config.yaml
arch: "uvit"
model: "class-conditioned image diffusion model"
dataset: "telescope images of galaxies (Galaxy Zoo DECaLS)"
train_examples: 88335
image_size: 32
horizontal_flip: true
conditioning: "class"
objective: "epsilon"
cond_dim: 192
targets: ["edge-on disk"]
num_classes: 2
cond_dropout: 0.1
norm: "layernorm"
norm_position: "pre"
hidden_act: "silu"
mlp_ratio: 2
head_dim: 32
fused_qkv: false
qk_norm: false
parallel_block: false
inner_norm: false
patch_size: [4, 4]
layers: 8
width: 256
positions: "learned"
init: "kaiming_normal"
residual_init: "none"
optimizer: "adamw"
learning_rate: 0.0016
beta1: 0.8
beta2: 0.999
eps: 1e-08
max_grad_norm: 0.5
l1_shrink: 0.03
max_steps: 25400
batch_size: 128
epochs: 36.8
lr_schedule: "wsd"
decay_fraction: 0.2
final_lr_fraction: 0.1
warmup_steps: 500
weight_decay: 0.03
Rows from block 2 of a small class-conditioned image diffusion model, named by matrix and row number. Rows with one number belong to one neuron. Each number is 500 + 40 x the weight over its row's rms, rounded and kept within 0 to 999. All counts start at 0. Numbers have three digits each.
After each neuron's rows are labels from the 100 images, of 14976 (inputs lightly noised), where the neuron reaches its highest value: "place" is the part of the image that holds the peak. Only what is clearly more common there than usual is listed. The data: telescope images of galaxies (Galaxy Zoo DECaLS). In brackets: how many of the 100.
# fc1: MLP up (model.blocks.2.mlp.fc1.weight, 512x256), inputs 0-127
# fc2: MLP down (model.blocks.2.mlp.fc2.weight, 256x512, transposed), outputs 0-127

fc1.274:500500499500523499500500501500500500501500500582500499498500576445501500499500501491500495498500508495521500501500494502523499500500499500519501588500500521500487499500503503500499500500510500500354502500500502500499500501496501500500508501500501525480500500501501501499500500499739501567500502500500500496500500500499500530500481500500500421500500500499501502500500491496506500500500
fc2.274:523489484501492479499485484503499514426486541519222501493514497471500463503496521506521495487470492496481485498514522498499540460472518534515502496448500484608507489445433483518459464536504498500507508502503515513509471486482500490289527507499427440501506507523473488515532544514515503501493521519469495507501500488491500531529501501509503474495514515507490498507372499492502491495502
place: middle right (25)

fc1.97:500500500500502500500500500500500500499500500691500499499500513385500503500500501500500500500500509500506500500500499501518500500500500500500500546500500506500486499498500506500500500500500500500375500500500500517500500500479500500500500500500500509467500501500500500500500500499635500521500501500500500500500500500500500514500411500500500480500500500500500500500500489457597500500500
fc2.97:499477509500481484494505492487505530469485550550106499527503493469510467491474510530504498488490516473482508493542579492490556456459517519554505516469505476536482476500418436494467481548511502514502505498514515527533467472508491519510543512536466430498496483517449466521517559513481492508501521513484499518502528494482501570552499501485499492499502524503471499494369499460501474477528
place: bottom right (42)

fc1.362:500500499500555499500500501500500501501500502502501498499500550492500500500500500488500499499500518487502500500499499501524499500498499500500501542500500518500500500500510502500499500500500500500350500500500501500499500501498500500500521500500512502499500500501501500500500500499648501558500501500500500495500500500499500548500493500500500452500500500499501500500500499491511500500500
fc2.362:517485477501492493497484477512501512445492538539239501517518498318635443518483511506537495513476481496506492495606574499491553460471501545522506503435497485574509481490401454521431454555511503500501503493543521524528443471470501437420535505495457451518499510502447485529547547518515506508489543506460497511498502480492500562561501505513499466485504506507479498499405503489500476486504
place: bottom left (36)

fc1.488:500500499500512499500500501501500500499499500689500500499500502413501500499501501495501499499499519500511500501500496502528499500500499500572500620497500507501452499494500503500499501500513500500349505500500537500499500502493505500500509501500500500449500500501500501499499500499738500513500502500500500495500500500499500503500463499500500464500500500500501500500500495497503500500500
fc2.488:524466499501489478499483498490501531449477549523106501506512496481502455495494512507513497477474493493477474501504522550505538454470514530521504492481502482530506480469431474516458469538499499501509518502505509520507466515499499501271519512507462425498507507558467477517532585513515501504495517527472503529506499492486499534525500493518503471499516524500486498500414494474513486487504
place: middle right (40)

fc1.392:500500500500500500500500500500500500500500500607500500500500500244500521500500500500500500498500518500504500500500396500500500500500500500500500545500500500500471500500501500500500500500500500500451500500500500594500500500460500500500500656500519500443500500500500500493500500500500500500500500465500500500500500500500500510500435500500500496500500500500500500500466488431776500500500
fc2.392:487483516496484516493511495495490526471491569559459505533485509493516474486484511534497552505496528440473528439533588480494527484472516530586505523471513489531477497546404442481485500535500504514467497493513514505552464465545492561528533496533397473499506481774472476513501538510473487498507502504499506504499545499487509562540499509473489512476493516495487511484358498425496478496551
place: bottom right (56)

fc1.229:500500499500520499500500501500500500501500500593500499498500566438501500499501501492500495498500509496523500501500495502522499500500499500527501597500500519500483499500501502500499500500512500500356503500500502500499500501495501500500508501500500525473500500501501501499500500499749501561500502500500500496500500500499500524500478500500500422500500500499501501500500492496505500500500
fc2.229:523488488502491478499486488499498516431485539517182502494512498486499465501497519506520495484473495498479481498504517499500537463475516530518502495451502484602506489445437485514462469534503498501510510502499514512507473488487499492249526508502432441500506506526475488515528549514513502500494518519472497512503498491492501529524501499509503477496517516506491497505378498492505492495503
place: middle right (30)

fc1.114:501499500500513500500499499500499502500502503500502497499501723403500501500499503493501500497500500491570500500500497500517500500470499464500501501500500516500500500495525564500499499501500500500453500500500503500499500500464500512500501510500503500500488500500502501500500500500661501594500502499501503496500499500500500515499475500500501484499500500499500500500499499491503500499500
fc2.114:505493499500498502497499493501502502491499517458458499504504499371818491510495506500509499503495503499497499494503508499499512492493504511500501501480500498509496490476478498503486491511500497502500502501501504504502489498491500496487505500500477474502501501511479497508508510504505501500499510501492498499499500495499500511505503500503500495492503503503498499503487501497499497497503
place: bottom centre (27)

fc1.323:500500499500588500498499499499499502500501504500502495500500640486500501500499502485501500498500520401499500500500499497560500500475500487500500500500503510500499500499510515500500499500500500500441500500500500500500500500429501507500508510499501511500500500501501500502499500498596501625500501500500501490500499500500500572499492500500500480499501500498500502500499498488515501500500
fc2.323:507494497500499498499495492501505502459520509512464500521504501374999490509495506499508499504496500505499497499519512499495516492491499508500501501484500498524493495472475496503484491511506499502500500496508505628510488492478501484485513501497466487504498503498482491506509504506505501501500514500493498502497499499499501519504499501501500491496503503511497500499486502497500495495501
place: bottom left (33)

fc1.472:500500500500500500500500501500500500500500500642500500500500500257500512500500500500500500499500526500507500500500418501506500500500500500500500555500500500500466500499500504500500500500500500500441500500500504562500500500446500500500500632500508501464500500500502500499500500500503500508500500465500500500500500500500500510500411500500500481500500500500500500500477463418732500500500
fc2.472:495471522499482503492503498483501533467492611573356502535488507472520467482476518534497543500492526462463520463537596483493531473464511530608507517465512474536475494537387448486479495562508502519481501497522515518565459464526490558526542504538406457494498487745451475515507551511473489506506506517494507514500536500481506572539500498496493506495495523498485506481357498425510470490543
place: bottom right (62)

fc1.216:500500499500562500499500500500500504501500501500501498500500655465500501500500500488500499499500500485500500500500499500528500500471499484500501501500500514500500500500517503500500500500500500500371501500500501500500500500500500501500500544500508499500500500500502500501500500500610501677500501500500500493500500500500500566500488500500500465500500500499500500500495499488510500500500
fc2.216:518490484501491496496488464510499501413497537511457504531512499507708459545497539494538496514483503498502494495607523494480550471469509543513504503427500490570472469428359489520446452544507497501501502493525511525529455478434500475511524504489476429520505532512425484539541558519519505499495549501461494506490493482506500539537498510510501476482506517520497497505442503490509489498503
place: bottom left (37); bottom centre (33)

fc1.80:500500500500500500500500501500500500500500500687500500500500505302500517500500501500500500500500507500502500500500485501511500500500500500500500536500500500500481499500500512500500500500500500500406500500500501540500500500458500500500500526500500517465500500500500500500500500500537500522500501493500500500500500500500500506500386500500500481500500500500500500500500484425650500500500
fc2.80:495464519499477491491506492484505540466485561566234498539496500467521468484468511536499512497492528464471524478547604486490549458456518516568507524463510473541470480520404427487468489550514499518500502497523518532568455462516487530526552509544440436495492479518439468525513554514473491506504513513488502517501542496480502594556498502487494500499500530502473501488351497442499465477542
place: bottom right (40)

fc1.11:500500500500518500500500501500500500500500501530500500483500564500500500500500501499500500499500500479504500500500499501511499500500500492500500587500500501500496500492570500500500499500500500500339500499500500500500500500499500500500500500500500500454500501500500500498500500500730500501500501500500500500500500500500500554500488500500500500500500500500501500500500500486582500500500
fc2.11:493490497501490502497517486502498518466494543543161507518503497478503475493480501536507509488489507454495516492549574505494557474475510515536504524451505487536500487517426441485469488538515518505502503494511517512515463474528499500206531498526479451502498479505461479512512556510476493508504528499488497518500529496486502557567499508473494497492500506507474502487384500463490474487526
place: top centre (26)

fc1.3:500500500500510500500500501500500500500500501538500500490500546488500501500500501499500499499500500497502500500500500501509499500500500485500500576500500501500500500487564500500500499500500500500339500499500500500500500500500500500500500500500500500443500501500500500498500500500683500502500501497500500500500500500500500566500478500500500500499500500500500500500500500472599500500500
fc2.3:490489504500488502497518485501500523465491548544188507523502494483504476489476500541507508488492509447493524492558583502493564472472511514546504528449502487535496487523397435483468488540513515505502503493512518516523456471535496506247533498529483454502495472509458480514511556510473493509504533497489499516500543494486501559572500510475493499492499506502474502486383499460487469488530
place: top centre (30)

fc1.108:500500499500561500498500500500500505501501501500501499500500657465500501500500500492500499499500500490500500500500499500522499500463499492500501501500500512500500500500516507500500500500500500500358501499500501500500500500499500501500500524500501499500500500500501500503500500500568501652500501500500500495500500500500500543500494500500500472500500500499500500500493495489503500500500
fc2.108:521477484502490497496487462509507507425499546514425505528515498516590457552489533491547495512483498496501486487642519496484545469474512545511503501410498491554472474429337488525443450541501495503505501492516511537532458476447502470505531501481475427521503535511400477539544580517517505498493556501458494506488483479505499546550497508512502472481507513528497498504447503482514484495504
place: bottom left (40)

fc1.275:500500500500509500500500501500500500500500500542500500490500552483500500500500501500500500500500500497502500500500500501510500500500500486500500581500500500500499500495558500500500499500500501500342500499500500500500500500500500500500500500500500500438500501500500500498500500500696500501500501495500500500500500500500500569500474500500500500500500499500500500500500500473615500500500
fc2.275:490489502500487502497518484502499523465490548549226509525505493480503473488478498543509510490488510440494533491561589503491568472473513516551505532447504484541495485527421428479464488541514512504500503491512519515526450468539497509251534499531479456501497465510455479516512558511471492508504528498488497519499549493486503563579500510471493498492499506496471502488367498460485470488532
place: top centre (27)

fc1.45:500500500500591500500500500500500501499501501500501499500500601490500500500499500494500500500500500445500500500500500500528500500483500500500500500500500508500500500499509505500500500500500500500461500499500501500500500500498500551500501500500535500500500500500501500500500500500501502655500501500501500500500499500500500542500497500500500476500500500500500520500491499493513500500500
fc2.45:508487493502489505497493482503513517472518528533488503543508499469999481516490521491519498512491509496493500508532526491479523481474498521502505507461500494546477475469438492508468483527505495500500501499522514529528459477463498496515535501507486443507492501498461481524518498511511504500499537500483496499490503495496501548506500503508498488489494510498493498499462501487500481497507
place: bottom centre (27)

fc1.34:500500500500500500500500501500500500500500500614500500500500500232500527500500500500500500500500517500500500500500419500501500500500500500500500540500500500500473500500503500500500500500500500500447500500500500588500500500461500500500500642500509500451500500500500500495500500500500500501500500462500500500500500500500500510500419500500500498499500500500500500500474495428766500500500
fc2.34:486483517495485511492511497489490527470494561562439504534486507486515474483484514538495550504496531441471529455542600483492529479470515528590507525472513479534475494547395443476484502541504502514467498494515512507558460462535490564530538497537404474498505474771468476514500543510467486497510503506499506508499552498485508569543500507475489514484493519495484510483350498424496477495548
place: bottom right (51)

fc1.492:500500499500586500499500500499499502500500503500502497499500636491501500500500501488500500499500520415499500500500499498533500500483500499500500503500503509500500500499507510500500500500500500500448500500500500500499500500457500508500501500499514510500500500501501500501500500498603501634500501500500501497500499500500500585499497500500500476500500500499500519500497498495512500500500
fc2.492:504496495500498499499497491501503503467515509514463500522505501300999491508495507499508500505496500501499499499513517499493516492492500508501501503484500497526494503484477496504486492513508499502501500491510505508510485491482500488493512500500468488504497501496484493506507504506503502500501512500493498503496500499498501520506499501501500494496503502507495500498479503498499495498501
place: top right (33)

fc1.210:500500499500563500500500501500500501487500501500501499499500600488500500500500500487500499499500505494500500500500499501503500500497499500500500502500500528500500500500512502500500500500500500500374500500500501500500500500499500501500500500500529523500500500500515500500500500499545501662500500500500500498500500500500500589499499500500500451500500500499500532500500499499513500500500
fc2.210:502497486500497501497501483504502510464497516528462500522505498343999481501488516502512499509492497490497508509537555500484539483483501518505503513454499492552503507508441479503475484528516515501497500485526514518527458471467500470513526502502473468510495501500467491517517518512502501500496521497483496503495514490496501544538500505502498493492496501497489500500437504492493490497507
place: bottom left (34)

fc1.234:500500500500500500500500501500500500500500500543500500499500500233500501501500501500500500500501500500499500500501500501503500500500500499500500531500500500500498499471502500500500500500500501500377500499500500527500500500500500500500500500499500501396500500500500500499500500500554500518500501461500500500500500499500500535499476501500500500500500499500500500500500500393573501500500
fc2.234:476487516497484510495520487495506527466475543551294504541496494497511485470481510544492515503499531428489563497565609489491576466473520509546505547459507482543472488540319423454470501532518498509493503496514522525543437464531491530512549497564461464497488442510462475519503536513464486500507522494492499498499580498481505576578500509478485521492497514486472504491372498458471475495533
place: top centre (25)

fc1.383:500500499500565500500500501500500501501500502500501498499500615493500500500500500491500499499500521465500500500500499501527500500490500500500501533500500512500499500500513502500500500500500500500383500499500500500499500501497500501500511501500513500500500500501501500500500500499627501657500500500500500496500500500499500559500489500500500456500500500499501500500500494492513500500500
fc2.383:509495484501494497497493478507503506439497526527374501523512500295940468512489513502524498510486493496503499497558551501487544475480501527509504506454499490563498482494432474510460472541514501500501502492532514520526456476459500464413524502501451465510498504502463489519527527515505503503495528501475496509497509490495503546537500505506500481491505504505486500499429505495496485495503
place: bottom left (32)

fc1.208:500500500500500500500500501500500500500500500610500500500500500220500535500500500500500500500500513500499500500500428500501500500500500500500500533500500500500475500500508500500500500500500500500447500500500500589500500500465500500500500637500503505453500500500504500495500500500500500501500500462500500500500500500500500508500409500500500499499500500500500500500478498426764500500500
fc2.208:485483518495487511493512495490489527471494545557435505534486506485517476479482513538495549503496531439471532462543600484491532476471516525595506529476514479532473494548385443474484502540504502514467498494515513508559460464533491563533539498539404476498504471759468477514499543510464486498510502503500505507501555499485509571545498506475488517486493517494483511484350499425494478495547
place: bottom right (50)

fc1.500:500500500500501500500500501500500500500500500555500500499500502388500501501500501500500500500501500500500500500501500501502500500500500473500500554500500500500500499496543500500500499500500501500389500499500500506500500500500500500500500500499500501397500500500500500499500500500579500503500501462500500500500500499500500595499428501500500500500500499500500500500500500437674501500500
fc2.500:474488513498482510494528487502507529462485545559339508541502488488506479469481498547500509502494523416488571496579616499485582473472518515563506557447504479548478488545420418456462496536519504507495503493513523518552432456544492529520547497552460476501487444505451475521505545513452484500506519494490497507497587496482505574595501514472486516493491510483470505483346497467474472493537
place: top centre (30)

fc1.157:500500500500517500500500501500500500500500500533500500482500506500500500500500501500500500499500509499544500500500500501501500500447500499500500601500500500500469500483541500500500500500500501500391500499500500500500500500500500500500500500500500500450500501500500500499500500500541500500500500500500500498500500500500500550500500500500500500500500500500500500500498500478544500500500
fc2.157:486495506498496513500521486499505515480496522544148514517497502480507481490485497525493509505493505451495524467526581503499534487486503504521503524463510496525502497527468442478487503517516524506498500469512517512527462463538497505177524497525466449501490474510474489500499539507476491507502537497497498508502548496487507541552500506471489505490496503490475507464386504454486480495531
place: top centre (29)

fc1.360:500500499500579500499500500500500501500500503500501498499500624491500500500500500490500499499500522442500500500500499501536500500484500499500500522500501511500500500499511506500500500500500500500411500500500501500499500500474500504500505503500514501500500500501501500500500500499616501649500501500500500495500500500500500564500493500500500469500500500499500507500500496490512500500500
fc2.360:507496492500496497499496487502503503458508515518430501520507499342999484509493509500513499506493497499501499500526525499491524486488499513502501503477501495537496492478464492506479486520510499501501500496515508514514478487473500480455518501501463480505497503497479492511513510509505502502498516501487497506497501496497501527511499502504500489495504503507492500499467504498498492497501
place: bottom left (32)

fc1.286:500500499500513499500501501500500500500499500691500500499499501461501500499500501498501499500499503500504500501499495502517499500500499500551500580500500511501474499499500512499499501500500500500300506500500525499499500502493501500500500501500500499478500500501500501499499500500687500508500502500500500495501500500499500505500475499500500495500500500500501500500500494495503500500500
fc2.286:530469498500475478500477495500502540476462538523078501504511497494501453498497517506524492479471491491469476503515528519504534449461534538521504491486500482520499471460412468525446457532496497500511517504503512532510473536505498504344526513506490412501507511545466479527541583514525503503491536523463502522502493483489499534535502503518504467498518525502485496501412493468511487484503
place: middle right (38)

fc1.121:500500500500505500500500501500500500500500500543500500493500533447500501501500501500500500500501500498501500500501500501508500500500500475500500574500500500500500499490559500500500499500500501500363500499500500500500500500500500500500500500499500500419500501500500500498500500500641500503500501479500500500500500500500500584500460500500500500499500499500500500500500500454631500500500
fc2.121:484487508499486505495521486500500527463491551552237507528501492483505479482474499546504511490494515438490538492565596501489572474472512515555504538448503485540489486532391428472466491541515505506502504492516520516535448464538495512306538497537476463501493460510451479517509555510467490508506531498493499515499560494482502566581501510476491506491498509498473503486368498460486467489535
place: top centre (25)

fc1.78:500500499500518499500500501500500500500500500640500499498500510422501500499501501494501497499499513499514500501500495502523499500500499500558500604498500514501467499497500504500499501500514500500338504500500518500499500501495503500500509501500500510464500500501501501499499500499744500515500502500500500495501500500499500507500478500500500441500500500500501500500500494497503500500500
fc2.78:522485494501491479498484495496499523446479542521078501503512497485501457496496515505519495481472492494479480500506523506503538456471520531522503495467502481539507484459433481517458466533499497501509515502502512518508470489498499496285523509507451434500507507535473479517533566515515503504493519523469499520505499489490499532525502498511503473498517520500485497500403495482509489490502
place: middle right (32)

fc1.267:500500500500500500500500500500500500500500500612500500500500500243500521500500500500500500499500519500504500500500404500500500500500500500500500546500500500500471500500501500500500500500500500500448500500500500589500500500459500500500500649500514500447500500500500500494500500500500500501500500463500500500500500500500500511500430500500500496500500500500500500500469487430770500500500
fc2.267:486483517495484514492511495492491527470492573562448505534485509490516473485483511536498551504496529441472529445536593481494528483471516529589506523469513483531477496547401444479483499540502503515467498495513514507555462464541491564529535497534399473498504480775469476515501542510471485498508503505498507506500546498486509565540499506474489513479494518496487510484353498425496479496550
place: bottom right (54)

fc1.116:500500500500500500500500501500500500500500500660500500500500500356500500500500500495500500500500500500499500500500500501521500500500500500500500570500500519500498500500500500500500500500500500500369500500500500549500500500498500500500500500500500500432500500500500500500500500500662500540500501499500500500500500500500500505500409500500500500500500499500500500500500500489505500500500
fc2.116:476496513496480502493520490497505527481469513547401501541507491495505452473497501522499494501492537397485569497538610496487584446468534518523506556478502475545467483543440418449449487532507497506501506495506513517550429454507489536524540498561450459496499448510458470532514555518466485496501513490483499498499577490479505549579499513463495514499499526480460503489326497467466482494517
place: top centre (31)

fc1.139:500500500500500500500500501500500500500500500714500500500500500267500501500500500500500500500500504500499500500500498501512500500500500500500500537500500500500489499500500512500500500500500500500380500500500500543500500500494500500500500500499500500453500500500500500500500500500541500504500501498500500500500500500500500500500389500500500498500500499500500500500500499443616501500500
fc2.139:485480520499484500493507493489511534469473542549288498542502490486513465477484515527502497502493535450480552495553611484487558449457528520564508541468508467548466480530418416471459487533508495508500506497511518525561449461501485534530555501557426450496492464513444467532514534516471490499502513505485500504500562492479504581569498506487494509498499528492459499488339497455489472485530
place: bottom right (40)

fc1.377:500500500500501500500500501500500500499500500556500500500501500423500501501500501500500500500501512500502500500501500501507500500500500500500500626500500500500453499500507500501500500500501501500422500500500500501500500500500499500500501499499500501378500500500500500499500500500521500500500501499500500500500500500501500518499500501500500498500500499500500500500500500500500501500500
fc2.377:469498518493484510499537492502504512466486520546310519542499493468516468463500494537467513505493524414493582497539597496494542492483506501511504560467516488524484497558456425428477522516528514505493501485506528515550422445566496534549528495556476481499486425498473476503486516511455480495504517483504501500502604491486517569571501511458475537492493512470479511471403502444466476503536
place: top left (42); top centre (29)

fc1.214:500499499500577500498499500499496502500502505501503492499500632490501500500499503482501500499500509422499500500500498494520500500478500499500500500500508510500499500499504518500499499500500500500456500500500500500499500500437500512499502500498511514500500500501500500501499500497544501615500500500500507491500499500500500586499498500499500487500501500499500518500486498495503501500500
fc2.214:504495497500498500499496493501504503479524507510479500519503501347999494510495504498506499503497501504498497499509509499495510495494499506500501500488500499517494498482483498503490494509503500501500500492507504592506491495480500486479509501498475489503497504496487494505505501504503501500500511501495498502496499499500500516500499500501500495497502502509499500499492501498501496497501
place: top right (32)

fc1.283:500500499500525499500500501500500500501500500559500499498500580433501500500501501490500496498500513484522500501500495502531499500500499500500501601500500519500479499498503502500499500500506500500368501500500501500499500501495501500500510501500500524469500500501501501499500500499749501579500501500500500496500500500499500543499471500500500420500500500498501502500500491497506500500500
fc2.283:516490486501494481498491485502499510419490541519205501493513498453499468503496517508518498487473496496495487497511522499498541467476506528517501500447502486660507494452441485512466470534510498501505507499503514511508467486478500489274524506505417457500504504514469489510527538513509503500495515517474497510502505494491504528528499498506500480498514512508492498504379499498500492497503
place: middle right (26)

fc1.103:500500499500522499500500501500500500501500500573500499498500572433501500500501501490500495498500512490524500501500495502527499500500499500512500604500500519500479499498501502500499500500509500500365502500500501500499500501495501500500510501500500526468500500501501501499500500499754501570500502500500500496500500500499500535499472500500500421500500500499501501500500491496505500500500
fc2.103:518491486501492480499489485501499512427488541518188503494514499468501467502497518508517497486471495497489486497506519500500541465476509529517502496449502485638507493449441486513465471535508498502507509500501513511508470487483501490262525507503422452501505505518469489513528541514510502501494516518473497510502501493492503529526500497507501478498517513506491498504380498494502491497502
place: middle right (27)

fc1.394:500500500500516501499500500500500502500528502500501497500500625444500501500500501495500500499500501496500500500500500500513500500475500499500500501500500506500500500500507503500500500500500500500439500499500501500500500500437500502500500500499501499500500500500501500501500500500517501621500501500501500496500500500500500516500499500500500468500500500500500500500487492490516500500500
fc2.394:508475492502490502491491477502523527398499550540325497557512500421753476522475513497522498507494512499484495503550551488474555479473500527504505504436499494548476485410397493510450478540514494502501502501535518528530458480465496484489541502493447445513497503506432476525521511511511506501502554505481496504477498494493497573516498501508498486485505510529491498499444503480507480484512
place: bottom centre (35)

fc1.236:500500499500520499500500501500500500500500500638500499498500521429501500499501501493501496498499507499514500501500495502521499500500499500553500603498500513501472499498500503500499501500514500500350504500500508500499500501495503500500509501500500513466500500501501501499499500499758501518500502500500500495500500500499500508500473500500500447500500500500501500500500494496504500500500
fc2.236:523488492501490478500484493492498523440480544520100502500512497484500463499498519505517496478473494496479476502504515515502535457471519529525503493466503483546505486450433483514461469531500497500509516503499512516507474493494500497267526510508446434499506506545471482515530571514515501502497515523473499522506493492491500529521501498510502475499519518501487497503380495484509489492503
place: middle right (36)

fc1.98:500499499500579500500500501500500501489500503500501498499500628492500500500500500488500500499500500476499500500500500500504500500490500499500500500500502523500500500500508506500499500500500500500451500499500500500500500500497499507500501500500521523500500500500511500500500500498504501654500500500500510496500500500500500601499499500500500485500500500499500533500487498499507500500500
fc2.98:501498495500499501499500490501503505483505508514486501517502500375999493506493507499506499505498504498497502501517521501491518494494500506500502505479501498522496562500475494503492494512509506501499499479511506508513483485482501485484511500498485485505494500496481497507505504504500501499500512498494498503495504497500501521509499502500499497495495501500498500498477503497498493498502
place: top right (32)

fc1.36:500500500500500500500500501500501500499500500558500500500500500499500500499500501496500500495501528496501500500501500501509500500500500500500500629500500500500454504500524500500500500500500501500459500500500500500500500500500500500500502499500500500400500500500500500499500500500692500500500501500500500500500500501500500574500500500500500500500500499500500500500500500500500501500500
fc2.36:480497504493495506499528486500499502471493526549428531536503493457515443475499498527473514507488509410501557476526599502495527487487503503546502561471519489524497506554469426444484512525520507502492501478499527511541417458559498539549526494545478494499495445496485481498491532516457478496499507485498498508504583498491526553585499513460482521499501513472473514452321503435468472503534
place: top left (42); top centre (37)

fc1.309:500500499500563500500500501500500501501500501503501499499500538489500500499500500489500499499500513493500500500500499501512499500500499500500501528500500517500500500500509505500500500500500500500340500500500501500499500501499500500500515500500514508500500500501501500500500500500610501540500501500500500496500500500499500538500494500500500450500500500499501500500500499490515500500500
fc2.309:518484478501490492496485481512502513443485535542269501516517500311663445509484518504535498513474481494506495503616575497491548464467504550521504506435498485581508478494391458519430451548510502500502502497541524532534444464467501438515543503499458448518498509503446484529549543518519504509488545509457494509499502479491500566563502505515501466489506505506477499500415500490497478486506
place: bottom left (39)

fc1.105:500500500500563500498499499499499502500501503500502495500500653457500501500499501487501500499500513430499500500500500498580500500476500453500500500500502508500499500494509525500500499500500500500441500500500500500500500500430500505500516522499500519500500500500501500501499500498617501621500501500500502491500499500500500568499490500500500481499500500499500501500499498491518501500500
fc2.105:505494498501498500499497493501506500469517509509478500513504501419999492510496505500507499504497501501499497496511508500496511494493500507501501500484501498516491496479479497502487493509503499502500500496502504508506491494486500488460506501498468486503499502501482493504506503505503500500499512500494499501498500499499501515502500501501500494495503503511498499501491502498501498497500
place: bottom left (35)

fc1.289:500500499500564500499500500500500503501501501500501498500500653463500501500500500492500499499500500491500500500500499500518499500462499499500501501500500510500500500500514502500500500500500500500357501500500501500500500500499500501500500525500501499500500500500502500504500500500570501661500501500500500496500500500500500540500492500500500470500500500499500500500496498486506500500500
fc2.289:522480482504489498495485461510507505423494544511432504527519498514504451555495540490548496515484500497501485486648513494483546469474511551512502501412496490561474475424333490531439444542501492503506503493507513540535457477443501480508533502480475428522503540511398476545548562517522504497493554501457491505487479478504500547547500507514502469479507517525501500507446500483516484496504
place: bottom left (38); bottom centre (27)

fc1.127:500500499500552499500500501500500501501500502503501499499500537493500500499500500487500499499500515492501500500500499501517499500500499500500501537500500518500500500500507501500499500500500500500337500500500501500499500501499501500500512500500513500499500500501501501499500500499636501544500501500500500496500500500499500537500497500500500453499500500499501500500500499490510500500500
fc2.127:516482476501489491496486481513502517444491538546185500518517498366555446512482510504539495508473481496505490498606578497491554462466503546525504504435498484571507477495398456519430452555509504502503503498542521526527442472475501433501539507500459447518497509503443481530548549517516504507487546510459495512498502480492501568563500507512499466487503507507478499498409500487500473483504
place: bottom left (33)